config.yaml
train_examples: 39062
input: "log_mel"
drop_path: 0.05
conv_stem: false
depths: [2, 4, 4]
loss: "cross_entropy"
beta2: 0.99
one_sided: false
adamw_lr_other_params: 0.0021
grad_clip: 0.5
batch_size: 384
lr_schedule: "wsd"
warmup_steps: 1520
Rows from block 7, named by matrix and row number. Each number is 200 + 30 x the weight over its row's rms, rounded and kept within 0 to 999. All counts start at 0. After the name is the row's rms in percent of the matrix's.
# f: depthwise 7x7 conv (model.blocks.7.mixer.f.weight, 384x1x7x7, trained with AdamW), a 7x7 kernel
f.317,258,212,189,209,209,211,199,165,235,216,240,228,223,217,181,233,204,238,228,224,197,183,219,201,208,202,206,148,144,234,244,224,241,247,178,177,247,247,219,262,269,190,210,219,205,193,222,217,157,162
f.318,077,257,239,232,193,217,210,217,267,252,227,255,234,265,257,233,189,225,213,212,229,185,255,223,170,182,180,206,197,220,214,236,221,199,202,213,217,213,170,188,156,171,187,230,212,214,187,170,181,204
f.319,106,189,181,207,248,235,193,217,187,164,145,124,151,164,157,225,248,244,226,223,224,243,205,208,195,208,216,202,229,191,210,211,203,203,207,200,157,185,212,208,166,163,139,248,239,187,202,213,204,234
f.320,094,221,217,198,215,212,208,224,153,132,167,163,140,155,190,125,149,147,174,197,151,138,199,191,181,180,191,220,174,159,171,211,198,196,225,222,186,193,230,214,208,171,182,178,220,189,210,203,200,205
f.321,097,171,220,226,224,226,205,201,137,179,191,170,181,163,185,118,133,164,173,170,147,151,183,211,232,214,201,195,193,218,216,224,207,227,245,217,171,190,229,242,246,219,183,183,233,217,187,192,201,212
f.322,117,188,180,168,195,215,219,202,148,161,165,180,169,173,149,158,186,155,164,151,140,122,134,158,169,214,195,170,186,190,211,215,226,215,222,221,175,194,213,215,196,216,216,180,189,207,206,213,221,229
f.323,108,299,271,220,214,218,201,215,235,221,233,254,221,209,228,278,249,220,239,218,206,231,204,188,199,205,213,218,194,215,194,182,198,201,185,180,225,190,187,192,214,208,267,180,181,199,222,214,216,186
f.324,083,284,264,245,230,219,235,259,238,247,229,202,191,235,203,170,201,189,209,200,197,196,150,193,203,206,207,174,181,159,143,166,205,242,227,190,187,171,185,173,205,204,238,197,201,194,165,183,175,208
f.325,103,140,155,167,170,160,188,185,122,154,168,155,162,165,149,167,191,167,209,185,201,189,181,212,193,208,235,231,208,175,160,166,213,225,238,218,141,173,194,201,220,173,186,197,188,218,212,204,203,220
f.326,093,262,249,238,253,231,238,248,285,252,232,219,201,207,209,244,208,187,170,188,197,204,229,182,191,172,178,188,196,248,200,163,166,216,209,202,146,174,180,189,218,206,172,177,198,205,202,217,209,215
f.327,301,205,185,195,204,214,212,222,184,162,159,173,183,184,194,180,168,162,167,181,169,159,181,163,165,168,172,180,178,178,160,160,164,179,187,188,180,169,149,144,149,154,160,196,172,165,163,163,170,171
f.328,103,166,176,177,168,197,172,164,221,232,226,218,229,195,223,252,245,233,226,210,256,281,245,219,173,170,209,248,264,189,175,173,175,169,192,181,187,187,169,185,195,189,179,219,197,196,184,215,195,240
f.329,230,220,222,230,234,224,221,225,219,227,224,226,218,227,219,208,243,235,244,223,215,232,219,236,251,246,222,232,238,230,238,248,223,220,221,222,218,240,250,253,233,228,213,202,218,219,226,232,223,227
f.330,111,174,208,220,229,217,198,203,287,254,248,245,260,227,253,186,166,177,171,179,156,146,193,189,177,184,189,182,162,208,185,187,198,200,171,149,232,194,201,203,222,235,236,199,188,183,200,208,221,207
f.331,094,231,225,180,157,174,192,188,259,236,209,175,173,176,192,211,168,177,160,188,200,235,149,152,204,239,222,216,227,158,152,205,233,220,215,228,175,156,174,152,170,193,208,182,187,161,168,172,154,170
f.332,096,159,161,151,171,159,146,132,197,161,192,220,232,226,210,187,185,188,217,191,177,168,181,187,202,219,205,222,194,154,176,187,189,182,154,107,204,202,191,155,171,201,168,200,225,224,224,210,205,225
f.333,094,241,202,150,149,172,224,244,173,157,168,188,212,220,208,267,228,205,221,246,248,246,178,186,199,174,192,202,170,229,179,148,188,222,253,218,183,190,182,196,232,243,223,231,193,222,189,187,214,165
f.334,099,243,250,290,284,229,237,229,147,165,202,225,199,200,191,162,195,226,216,206,174,190,218,193,172,217,207,238,248,229,224,218,197,206,192,189,158,164,188,187,206,201,221,167,177,183,191,193,204,222
f.335,091,218,209,212,223,206,220,198,212,207,197,206,198,202,191,132,142,139,178,162,190,188,237,212,191,166,165,202,236,190,225,244,240,212,178,168,178,160,178,228,222,252,255,170,174,171,174,197,228,261
f.336,089,296,269,245,231,243,239,255,237,233,240,220,235,219,238,210,182,187,195,193,186,167,203,209,176,197,227,211,236,205,213,194,212,203,186,168,203,197,202,220,174,186,232,203,183,181,186,179,182,145
f.337,092,166,170,161,169,200,170,146,247,229,201,202,234,261,293,169,195,196,200,176,157,118,222,195,161,196,193,206,226,220,229,226,219,203,198,223,227,222,187,184,182,183,203,212,201,202,212,192,174,212
f.338,085,160,140,143,160,196,196,199,173,166,205,210,198,227,245,264,251,225,203,214,192,211,258,223,151,177,210,239,183,168,160,204,233,223,205,163,153,188,186,217,220,222,218,203,192,227,220,185,159,196
f.339,127,207,196,237,234,190,167,213,196,172,182,207,203,180,199,176,180,202,221,218,249,269,159,143,184,191,225,206,213,162,137,140,150,199,228,225,154,138,158,191,209,219,216,182,182,185,173,184,192,184
f.340,088,145,184,184,189,175,193,206,212,207,225,192,228,246,255,147,148,162,165,163,125,128,164,204,240,239,236,215,179,218,206,191,184,209,239,219,190,206,216,211,185,168,205,191,192,187,202,235,210,201
f.341,100,130,147,187,213,190,223,207,258,244,203,167,210,222,185,159,164,198,171,186,174,128,176,173,227,233,232,230,247,215,194,183,214,234,243,249,227,206,184,175,170,171,219,193,182,221,206,193,194,192
f.342,100,134,141,138,158,148,157,138,154,184,179,184,195,180,192,174,178,187,184,190,177,196,189,192,213,219,212,199,203,166,184,167,166,182,198,205,184,147,154,186,174,168,155,177,175,176,202,202,188,219
f.343,101,298,270,244,205,222,223,241,254,229,203,215,220,227,257,205,188,190,196,188,206,218,180,199,236,236,225,185,158,177,206,197,212,217,168,127,218,210,180,195,191,220,210,185,193,217,208,186,216,216
f.344,108,230,221,193,180,188,182,178,274,247,219,219,220,228,241,267,253,256,244,217,214,281,219,205,202,181,177,217,230,212,213,202,164,172,195,203,200,215,191,170,163,172,195,218,203,209,177,166,183,210
f.345,088,253,231,211,242,239,272,291,206,235,203,234,229,215,188,257,234,210,191,210,211,221,220,187,154,147,194,205,202,211,193,195,186,194,210,246,212,215,197,192,186,235,211,224,208,231,189,213,177,155
f.346,089,151,168,204,191,216,207,222,206,200,167,171,186,184,232,130,154,192,201,200,179,146,197,214,222,194,195,208,231,226,214,199,220,214,196,181,171,145,135,141,142,151,145,206,216,235,211,213,197,206
f.347,078,208,176,157,160,166,155,150,185,193,211,200,215,197,225,237,224,223,230,205,204,216,136,158,179,229,222,252,271,202,162,169,191,235,236,222,172,190,216,238,261,204,212,201,198,170,186,169,191,202
f.348,093,179,184,213,206,219,185,192,115,131,149,148,175,157,139,194,182,188,200,231,210,205,213,174,206,201,193,193,231,243,181,178,193,215,225,273,174,161,204,217,206,192,198,202,219,205,234,230,189,161
f.349,076,148,153,201,221,155,140,129,249,210,242,257,227,247,232,235,220,181,216,205,243,214,207,210,196,225,197,194,160,210,185,217,178,170,189,175,196,211,203,232,196,211,174,222,213,173,153,186,217,233
f.350,092,243,214,174,184,162,177,181,101,135,163,156,180,179,185,224,224,225,224,209,227,213,223,219,186,137,165,213,233,204,213,211,216,214,220,224,223,208,213,243,250,208,206,200,203,198,187,233,236,206
f.351,090,260,249,235,183,190,204,233,278,254,246,256,241,245,244,203,190,186,163,167,169,175,162,164,195,200,227,185,169,234,210,229,218,183,200,191,180,171,207,214,185,207,195,201,208,219,190,164,196,191
f.352,093,177,182,149,154,143,141,132,207,176,163,180,208,203,218,213,174,190,185,199,177,202,149,161,169,216,234,213,218,254,222,211,158,142,145,195,187,194,224,241,212,198,192,203,193,180,185,181,190,212
f.353,089,139,151,184,169,194,168,170,247,265,263,248,256,217,243,204,180,170,161,190,208,208,173,185,186,220,189,210,220,225,224,217,189,195,217,226,175,159,197,202,207,165,148,210,181,188,177,177,175,218
f.354,076,205,212,206,180,231,236,188,188,192,181,155,172,167,166,131,145,145,165,175,156,137,205,190,189,238,232,218,217,161,171,204,211,191,182,155,192,211,220,212,206,231,248,215,168,181,198,232,233,232
f.355,097,107,156,151,179,179,171,159,157,172,156,168,182,181,141,257,231,213,187,204,211,253,176,201,208,210,189,214,233,158,183,183,165,196,185,203,230,225,201,207,179,181,184,178,193,228,204,209,221,200
f.356,086,170,171,132,176,220,200,220,103,131,149,162,185,211,188,201,167,163,165,181,191,170,184,185,189,206,202,202,232,174,156,167,190,221,221,209,229,216,169,175,205,198,186,214,225,198,236,235,200,208
f.357,083,189,189,245,258,210,173,140,190,207,239,216,166,171,207,200,221,211,154,145,197,208,195,209,241,220,187,206,196,222,221,190,199,210,182,191,224,193,210,183,184,228,221,166,187,165,197,155,124,113
f.358,067,180,214,239,223,188,167,148,204,185,148,127,150,160,148,184,216,253,213,215,190,196,167,180,187,166,218,196,168,200,184,171,189,175,194,192,251,226,170,185,191,170,132,185,221,230,212,200,180,177
f.359,075,183,170,187,222,182,213,197,285,260,252,245,266,248,224,211,230,212,181,210,196,217,186,164,182,170,200,232,225,176,165,148,180,214,224,223,201,151,189,172,192,178,209,224,215,211,192,180,168,195
f.360,092,159,157,200,213,175,208,199,232,253,238,218,211,214,213,291,262,247,249,225,204,229,241,197,185,171,164,201,202,216,174,208,197,190,211,202,156,160,170,205,181,218,217,188,199,168,162,155,189,197
f.361,093,140,121,158,131,150,160,155,156,184,181,215,177,179,208,188,214,236,232,245,230,244,211,215,206,203,162,166,188,163,176,193,179,187,178,191,169,186,219,201,202,216,190,236,198,184,181,198,207,192
f.362,090,281,281,250,229,218,237,246,203,215,210,244,201,208,194,164,165,177,174,202,180,187,251,254,227,227,189,200,197,182,185,204,210,215,200,171,197,205,198,218,230,229,206,156,155,169,175,203,203,227
f.363,087,269,248,250,254,214,232,260,156,185,167,158,156,177,185,194,201,214,173,168,210,224,164,194,210,203,185,181,164,207,198,201,218,226,196,213,136,162,198,205,183,193,228,211,165,176,182,167,209,158
f.364,075,261,260,237,255,221,260,269,157,177,175,166,208,179,189,234,220,223,215,192,180,228,191,220,184,188,199,173,217,218,212,213,211,239,186,215,162,202,230,217,252,234,180,229,183,190,181,229,204,163
f.365,101,120,167,150,183,155,152,132,173,151,181,188,165,186,149,230,208,197,171,185,208,239,219,210,184,190,214,220,198,251,221,217,177,206,190,229,243,223,205,188,172,174,173,234,226,210,194,198,181,222
f.366,087,214,219,195,189,217,215,245,174,181,228,234,177,175,151,179,179,210,171,170,144,136,210,211,207,178,227,238,252,180,185,225,264,211,175,186,258,234,194,173,195,165,151,206,193,187,218,197,227,247
f.367,093,157,165,161,143,163,161,180,105,149,181,212,240,202,225,252,231,242,231,188,179,217,198,206,184,176,222,213,215,142,176,179,224,234,233,214,190,201,197,180,190,201,181,213,178,198,204,189,182,186
f.368,099,158,142,150,145,140,164,154,265,214,223,202,216,189,209,220,223,225,214,228,230,247,183,202,181,210,221,218,226,185,214,207,189,215,213,184,210,218,227,230,191,160,176,241,199,156,176,211,188,145
f.369,088,226,202,206,218,194,216,185,138,164,208,208,186,194,193,259,273,261,214,222,254,266,183,228,204,185,215,191,226,168,168,155,167,210,187,180,218,211,214,208,190,223,243,206,205,220,198,194,167,140
f.370,116,241,249,258,265,268,262,261,238,223,198,185,217,212,193,198,195,195,213,207,238,242,205,206,207,180,177,178,162,151,189,179,204,185,152,153,188,220,225,216,223,213,202,177,193,211,191,194,206,181
f.371,096,290,265,250,245,239,239,253,254,219,205,198,192,232,241,221,194,198,225,198,171,179,200,185,185,189,206,242,245,180,178,194,169,179,202,179,231,214,191,202,210,200,144,185,182,179,210,204,216,194
f.372,097,129,153,141,164,178,156,156,228,223,230,240,219,182,210,180,193,219,204,194,219,221,169,192,206,213,222,228,219,232,216,178,172,168,181,145,160,168,204,205,179,193,157,228,212,186,178,188,220,266
f.373,065,169,153,136,135,152,179,165,197,222,248,235,210,164,206,238,261,250,212,209,199,241,158,203,200,203,227,187,165,227,183,156,186,167,203,203,172,208,203,202,185,221,210,198,209,192,158,209,216,238
f.374,082,198,193,187,190,196,170,164,241,199,199,179,187,169,148,268,259,265,246,246,225,242,250,177,200,192,195,212,256,219,193,198,221,206,155,158,213,215,237,239,209,194,201,212,205,182,197,182,170,180
f.375,099,140,178,194,172,145,161,144,123,148,199,198,202,200,187,151,201,202,240,222,185,170,218,214,205,195,166,171,172,237,225,187,186,194,192,202,241,228,229,200,173,163,190,224,191,147,154,210,200,203
f.376,102,260,230,163,158,172,200,236,118,144,192,181,216,199,171,176,201,224,232,217,203,198,266,203,168,156,177,227,260,176,186,219,208,205,174,155,229,208,227,183,194,184,209,183,222,214,178,197,199,173
f.377,077,245,237,244,260,232,276,295,228,245,186,207,173,159,153,192,182,217,207,204,181,248,201,205,209,220,211,194,173,235,202,192,196,178,212,202,211,220,174,210,199,206,232,230,184,167,185,208,198,216
f.378,090,217,206,228,202,227,244,257,145,148,153,156,156,146,132,160,167,177,193,226,200,179,215,201,186,207,173,188,216,168,156,171,211,182,184,181,154,172,189,223,231,233,185,221,211,214,222,197,199,199
f.379,097,266,253,223,232,228,215,261,172,153,177,177,176,178,159,162,170,166,205,212,202,173,255,205,220,167,166,184,200,237,209,239,220,184,173,169,238,211,162,183,200,239,231,180,217,195,199,200,192,241
f.380,094,237,237,194,190,163,157,170,238,247,238,243,216,219,255,201,224,221,190,203,199,183,209,193,152,155,214,248,259,180,195,217,226,201,165,181,191,185,195,145,173,221,277,227,212,208,180,202,201,205