config.toml
model = "sound classifier"
dataset = "synthesized solo parts of chorales (CocoChorales)"
train_examples = 39062
noise_aug = 0.01
n_mels = 64
hop_length = 320
input = "log_mel"
spec_augment = false
win_length = 512
targets = ["instrument"]
num_classes = 13
arch = "convnext"
isotropic = false
norm = "layernorm"
hidden_act = "reglu"
mlp_ratio = 2.67
inner_norm = false
drop_path = 0.05
patch_size = [4, 4]
conv_stem = false
depths = [2, 4, 4]
widths = [96, 192, 384]
kernel_size = 7
label_smoothing = 0.1
loss = "cross_entropy"
init = "torch_default"
residual_init = "none"
optimizer = "soap"
beta2 = 0.99
learning_rate = 0.0016
beta1 = 0.95
shampoo_beta = 0.95
eps = 1e-08
precondition_frequency = 20
max_precond_dim = 512
one_sided = false
adamw_lr_other_params = 0.0021
max_grad_norm = 0.5
max_steps = 15200
batch_size = 384
epochs = 149.4
lr_schedule = "wsd"
decay_fraction = 0.2
final_lr_fraction = 0.1
warmup_steps = 1520
weight_decay = 0.07
adamw_weight_decay_other_params = 0
Rows from block 6 of a small sound classifier, named by matrix and row number. Rows with one number belong to one neuron. Each number is 128 + 24 x the weight over its row's rms, rounded and kept within 0 to 255. All counts start at 0. Numbers have three digits each. After the name is the row's rms in percent of the matrix's.
After each neuron's rows are labels from the 100 clips, of 14848, where the neuron reaches its largest size: "peak on" is the class under the peak. Only what is clearly more common there than usual is listed. The data: synthesized solo parts of chorales (CocoChorales).
# gate: MLP gate (model.blocks.6.mlp.gate.weight, 1024x384), inputs 256-383
# fc1: MLP up (model.blocks.6.mlp.fc1.weight, 1024x384), inputs 256-383
# fc2: MLP down (model.blocks.6.mlp.fc2.weight, 384x1024, transposed), outputs 256-383

gate.59 104:117145126141142135109090161164146129128123145132185094155144135133161157132097177090127119184151122156105126104098119118144135116131130156116106130153108101091127146197125064098136128104139150107148103129131077115139130126090184127124147139117130121146133139089097167118122089131133167120107121140132121063095135101159118125153112148156107128124119134114140131161106140150145129149146
fc1.59 103:112185154113114130119130135085145147125136158134108076130113103167147115150150152134158115123138121120122084129119115121147136138109155147134095116142104174111120148125132179133121142145114075121135168113148161118116124138152116138096114132122138117137153182147152133130096150135144102131123101155147154146161122111084144118130166058133120136092128129096106106115098131149134153141104
fc2.59 104:107161138139153127127117114148113151164118143123139136166142144118132158169133129121086172168146106111110102153120063147120121134104154120141092133132119152138162141110132104155148121124100103142129115125129060079082138074179100113098148108101122120186118174176118111113138137162118077098131137122092147113138126141133090137104088149098110120113117079163110119134133125127090138099141
peak on: G3

gate.674 105:148107103091116101124155163150089106123138110095134113160106113143138137133152089125111132133137117127123106164144165077156128130093127148109143136173126142167120142128122112119119134091135138154116130130126113102112147123154090095097164121089090095139110117125123133104119128099138092188101116085120164121129119095116144131166149119122135111185139170100144153047115134118149074096127
fc1.674 106:115088136139133148120088092123125131127094156115127135155149125145173136127151136152111114161142105111150095107120138081128120120125146127125080114141154119114143153157114131147126116150121172122100071113118104105135112133130168119138144138131178157120119107082098098176093128170110147141142120135140076069114135122130100128110133175127136105111127146124142123143109117162146156105125
fc2.674 102:117142132120152143123110150065141123148118106153134120238154122098116124141110106144114156139137143167133119133167130145158125114123137123076092191129137130116135134105144134160146137178138159154151133141138170091111102170140088117106148126114152139124110109102104148139133147101137163130141165120118095117146109124136078129127104146138092122150138121147145128076131159142111111116126
peak on: G#4

gate.468 096:101142083122132097116145136121112146129141100169113118178126111114139092077093148107114123111125140087119113115108105156090121133091134127136124111123140167099088130112141129130135119129131113160108124058153147157140082140157101118147121082172119138098121116172193151101140107172123096140129143136138145154118122107133117123154137121144093139093138116162123109105097111090141112112108
fc1.468 089:120161134165131122142112146164137151092103132125132100138156124151183135106132115089105117133136116156097117146145148128102120139089122137110132151125111115105135151171166139124138130081131140145138124110146082162138119118136129099118151106100106111099109145144102158119088183133147126122129125153150115099164142111124092075131103158115159102090114109102123141142075088147109143107116
fc2.468 102:115127154135122126129106110114138118145148129161156116178159073129150134120125120165152119111131138137126122104174160146110095161126106153138090125082016104107096155152109087128090123111148116102121124135141131132092122069132146129092104112089166093182131142101145124154117113121106141126142121136091130169099141083154187086118128111156105127166140171135140132095115111112154118123079
peak on: F#5

gate.701 098:145146152123118113136068120101146162123148148180155094103122157131118105107102122132118107151158116143087155151122135132180151129169085141131140118125082122097107171140133144116111181076134108164149118147110127174114116157151132145114123098119110154165171104107103126122084110096116115137125139106122123165131123144094138121099133059133115110160142078117111136146125139166147131175151
fc1.701 100:143099123122125136119149165164094110120125123139138094150157110126150133161078130123130123124167122137161114090146136116147114116143180133145118125136141071106148151174130094127161131172120081129123170175155136141156127095124095123139127144146133148096103090175104126140129119138135097136131155061121155128133172080107146130119112073141069130144096125123169095117140111138151131114133
fc2.701 103:092147132104174109137170099101107139122140174175108097196135132144136135140121116118082132135115113118120153125083098128100112128119146111122137155157159092118067079107118121137148116123119154151125156138147131140047121162123104138161145085117140126125090069120133134092106111132083140122083115104153131135136116126137116131120139195141150121094103119133139156162163135100136124107124
peak on: F#5

gate.696 082:089122103113125129135131165156059131096117104149125195147150134125184123107119116119150144127131109130127142125119144133139113152138152106118124091114168143118132114080139160086111130113091126101151125146141148112122136127123120142133140156136102128170097153143078122153124118109099121136112090091151109111113106114140154093137143124153127121116115138124106122109114153121125079148139
fc1.696 081:138141140106156121163108114143167126114145112163145161172117155110130108164167097159133175143158131152164114115156133101127111165155119158157142124108112123085105148139132126136160141092148148104111127148132109118153115102140110125137106134127122126173100116194146114150072121135119125124126110101111148146145108143116194108126116103162133140137130135163117148086117113154084076124132
fc2.696 086:146122141112113114137178149141153093118124121141127090189135171119090158126148129112175152120146097126163133113117091110127124072133113129134110160124086148101113117101134147143131104133123163134141126155097133120102162157144193104098109155137165139168144129117129112123130138124151102134149173126148106109164126117171101160118137137145134096078114118128152131147123110135130136118144
peak on: G#4

gate.227 093:149111124146096119122105133097087120137134093155141168088124123098145131116162119139118150130104109135115102187149146124115120107105126162084101163125141095143153110111103111155138150129090149100110092114116079172154143112178129117128116117107145143128106077111084124186115119075135116208171098099125146076135139123155114160150168102123148123142159142127113123096172136112109085148105
fc1.227 084:116157081139132136163137123171096144109121143112136116164132118111106145109108136116122143109163099152093133103136089128141128122148138096133143129141180155116105121134127161121108116106136098120123136157137193138102139129137144149149130107111113106112135152164127154087130151158147121096129143162114127148112146145125125129067113127145089144117120125088118084157113118122118149131149
fc2.227 097:108155113132139150132087142168137121136138124089142117051148157125169124168140136153195139127137154145144116130116154141118149108104096103119176127120211133141056149129140128162157097105141116137119098099134110124067095040133104114141091131136132106164099127168108109157126153125157132128123130086107131120121156128119130131114147130129135103136121145130152141121124125099105168156139
peak on: D#4

gate.179 110:142128105125126138120143093146111164134086169098121068106132104137076119103139126112103120138209162134108131138162157113126105097138093161135133160148108171081133176123090081153107127144120175139146149152141121108103138170091103118111128131069113094105139123142152148142145103134109176072140119151109151098089130115160118117119080105119113163155132143125108145122135129113107126114120
fc1.179 111:102164171141089097133152129150081138132149120121136147106128117123103115123129125105136134118103128133129130100140130124156151127111087106129097157090104152163134097073126151145119116187097145130137109134116108078105142113104175131116109079113150125125139152168137121086121168118125085156094107093139134140167156155125134141104115152141145134122125134137132130100126107154139133099043
fc2.179 098:134142140143128102140123135172165127118120152106139175099146188147107128130147164131125185168112148079106127105132148141122155133140153126172113142133115164084119122116105126140134144108078119112125151163128118148098091042176107132156150117104158124172087156180096153110123134161132107128080171097141098120115105092107106132105079127158111093151115099136130179114143110080148154153094
peak on: G3

gate.374 071:092107147103108133105099115184110099092115142172173106147134122151132133064131093145118104109114088197108153138109127103090109140153093144112131172136128144133146117105130149104116120100108093122121096113118141119111149126126128154174152089137158176140112123115113127132139136113113169149114167112112108103106138130102110154124163140127129123129113114150129107109164135138152098121143
fc1.374 070:133102161144138123143133110132119152140129174118150137159115128157113112095144117133091128132114119191129135174140130101067129124110149133167130142090083122191139134162132121139162122134086122131098119064140138251107126121115148173147150139136125143100135165074129141120148123127152137160111143128141166129123131124134106129168163056114140149115133089132131069111185112121131151109124
fc2.374 073:159078146117163163139142131138112097122080108144113119163085167123146165154122144104132161112107165166148111144086152111133101106108129123152160126102044117159175110144095136082121140091121142121116176127150176149148138088116169133147143097143169121117069111123109153092114114150125104135117146110130123103119117090114144136109124127140146132137144094126099109155173129118119132092133
peak on: G#4

gate.700 106:141171129115113117133103149108119148145137122122107076139104108104110135120124139161137130168145141143159096090116111099109117123176116128138120083175143119064067112132122139133140097158160151142123118191117082128153143133108094165141113122151113128152142163209139130132154150145121104154132151146120102162135157109083109124093115042139131133144136155136145133084110151124140133119089
fc1.700 108:149157113100155129136136106139173107121166108069115091140140126112075130133107195188115150182124151141159127091120144122169106139133122145118130110143116101139094132121130138099120130202178130133137129134087140113137145137111106147124155127149144120133186128207139091133152133161153088103151114147122117178175090131125155144096119146113128135112129112090146130112143174171114108098087
fc2.700 107:136111157147154086121126131092104131127133127091121170001108114126103130106131120140128130137184126124136142156155139100127139121134138099087113148108129136127123101093170107128098145112126116108127136161085192131217147121132144160122135111130156091081127121181072150151110135137124153131115156132099118142144105136139132113112159136133131123098141135101116117118127145088127153133133
peak on: F#5

gate.235 109:094167119128135126113135131125124097148087130121107083157131119118066140111120172169150139144131153110134115105151121122118100115111141136176111114173118154071114137151125142107093123126134170119138099162122120132125145130116148170110134128098130148141129130135126130127087143133129098126156119138131138195121153156105127160121121064126117139134114102116166091098132133111131128152082
fc1.235 108:113133126128138126150149178149139119106096148163166090152126133138099117137118149140147122129133113131078149190119113159185128117094134123140118141153103125151162163163139145101116132026135095130159153120131178182125117142149132127126133157138135162149111129089121127142112081122117104140114104154111152147127127149122116116123164085170116135098138144162147098142124108109094141193121
fc2.235 111:164144102102146111126124125149145153112162144176118130207090101145143147170117129170133102119132142134089114157097107159115134133107136123142097119196137124128101086134144171115134101143122101119119158089164101122108143138109144111144132125178121117126127123088066082122120120155107103129124074096158138110131127142138142140124108163126117144121119151119099165130155117136132104121121
peak on: silence

gate.757 090:101151138117088141095106116133111133136103136146143132163144122096139127132097175164168141112117112147160135114153122112171122139169147156161158116169144126116141110167148132080122130147134116125133096132135137118094157082115136140082123116097104162106118117112102113154131109155128097139126109091145088092103127116133091060111143081139115140140145184128156115080116141131152099102102
fc1.757 091:086165135142090128117137114137152138125129124124084120125130109108133131143111169134149112102131096125133115128156134121135144140148134122149109107184144086092123071162144159084127120115126100136161121153149149198082161101121137123080111126092113161105119155091113127153172118146133154124149110096108105154116112138134085075110152107111140177124139189113155090089112110110160143079094
fc2.757 094:139121153127134118144141135142170098160131140099115132073136152122116159177106123148099128129129101115102168167167162133122127092106134167149132159118176097134132104142113114110134164120082126137145146092154145157118181186130118135118139131156117108110118100127161116139104143160117169066129147163100090141088112132115115079148116156157174141137110110122165154112140115144059088166095
peak on: silence

gate.444 110:106127095150122129151130104105118133146098147135139107137130111139096099114082168090135138145137122127110086121110150110112114143135091162135117118157140187145120157154117108118085109093139148131104169141128141094157134119102165140085155156072124142114145119149172105161152128123162115170170121109137067127114156108123121131124107134091117131127127150134123177181161126131121107105108
fc1.444 105:134149132124123136113123107077128131109121112130116144108110119121106144092138149111115156116130054135131125139130119125140124122132136161122106133152084096135120106090131126158149105159133082119142141095138100144122151178149092136102145103164107054122116118141125122133137143147105139064126135127105121154132144122110153114118108164118130105155120132134138148076096115147150124164079
fc2.444 102:121137113124132120124131138119088161128094122143128110162170166111124124147125126164104128139092106114093127111155160141126080123169152117103169098121103107098156107152125178142145151056120068166172113131136172136028186085155112135138106109168129121177179155065131160106109159072125127120128145152126134124112097119102104151128154108121089128159136158114111130151130114128136111137099
peak on: F#5

gate.304 096:126074103122157133147106124122141164121080127130143082163117103128105180105097104105100134111157095134148080158085115118126121162123157111120160069159154141112116109150105124152128125091144099135161160167144164147117096128103120105103106112101133139181126128133123124142085100140126135129130160104156067116131073083115091124165134178130136110108140115161161097162143132138151096123047
fc1.304 096:114133104121099107118098169137136104099156125136127198157150131163137127134119164126098077160181107122127148116101114140132145090128117127097129133104134153160156131116128147134092113155118081119116166084136088077168097122169177150111129125153099091160107121130154118130102105153115126164121126147139117131138128128087123112125115096087113106141115119110157181141171107156140130163110
fc2.304 093:115145143125139136157139142142140138165093128119143164144093108134157170150114134116150112140114151103092189089125125154159072152135107143135131173149143098106093167121153112153064140122151116111113160134103110138143171107155158141131138125147129151111108174103123104180150128115102146101151181079109100143117127123117087108081109149121126100196123156148120164118128118142167174149183
peak on: silence

gate.729 091:142148155137161145119078150131160154110148110138131116175113090118188135140122135128134129149100095164071172124149101131161135150133110109090152111160158166144138112096143152139108129102149119155137228130155090093113117151132182190133098078139102116140118135086153140116130145116122138126134102067141110143166169089093122153168083155157115102083114143066071148136134113126131145182160
fc1.729 094:097175139124150134145108138123135128148131125152100144130164127131076125158124191121137148126169120115126146124126158140129135111159104102096130165106115089177136128161153148116127154158141115136108098158119124150086136121115099072104158191076159095130136119120096105177129135102152115159133151218154111146146095122168118109125133161143164171154146092126154119155132149128145111130079
fc2.729 108:127132138140170150111124137123128125118083111099123139021145118124103132124136126121117146120095104151120123131115139124168111150096119061105174146150191141108118120097133119134166067109065131157170152155124136147071135074145121112099150144130119120112140159103128127176088136119125128126133161157186141140152142113120135114127137115150129122144147100137138164113162127123158119127139
peak on: D#4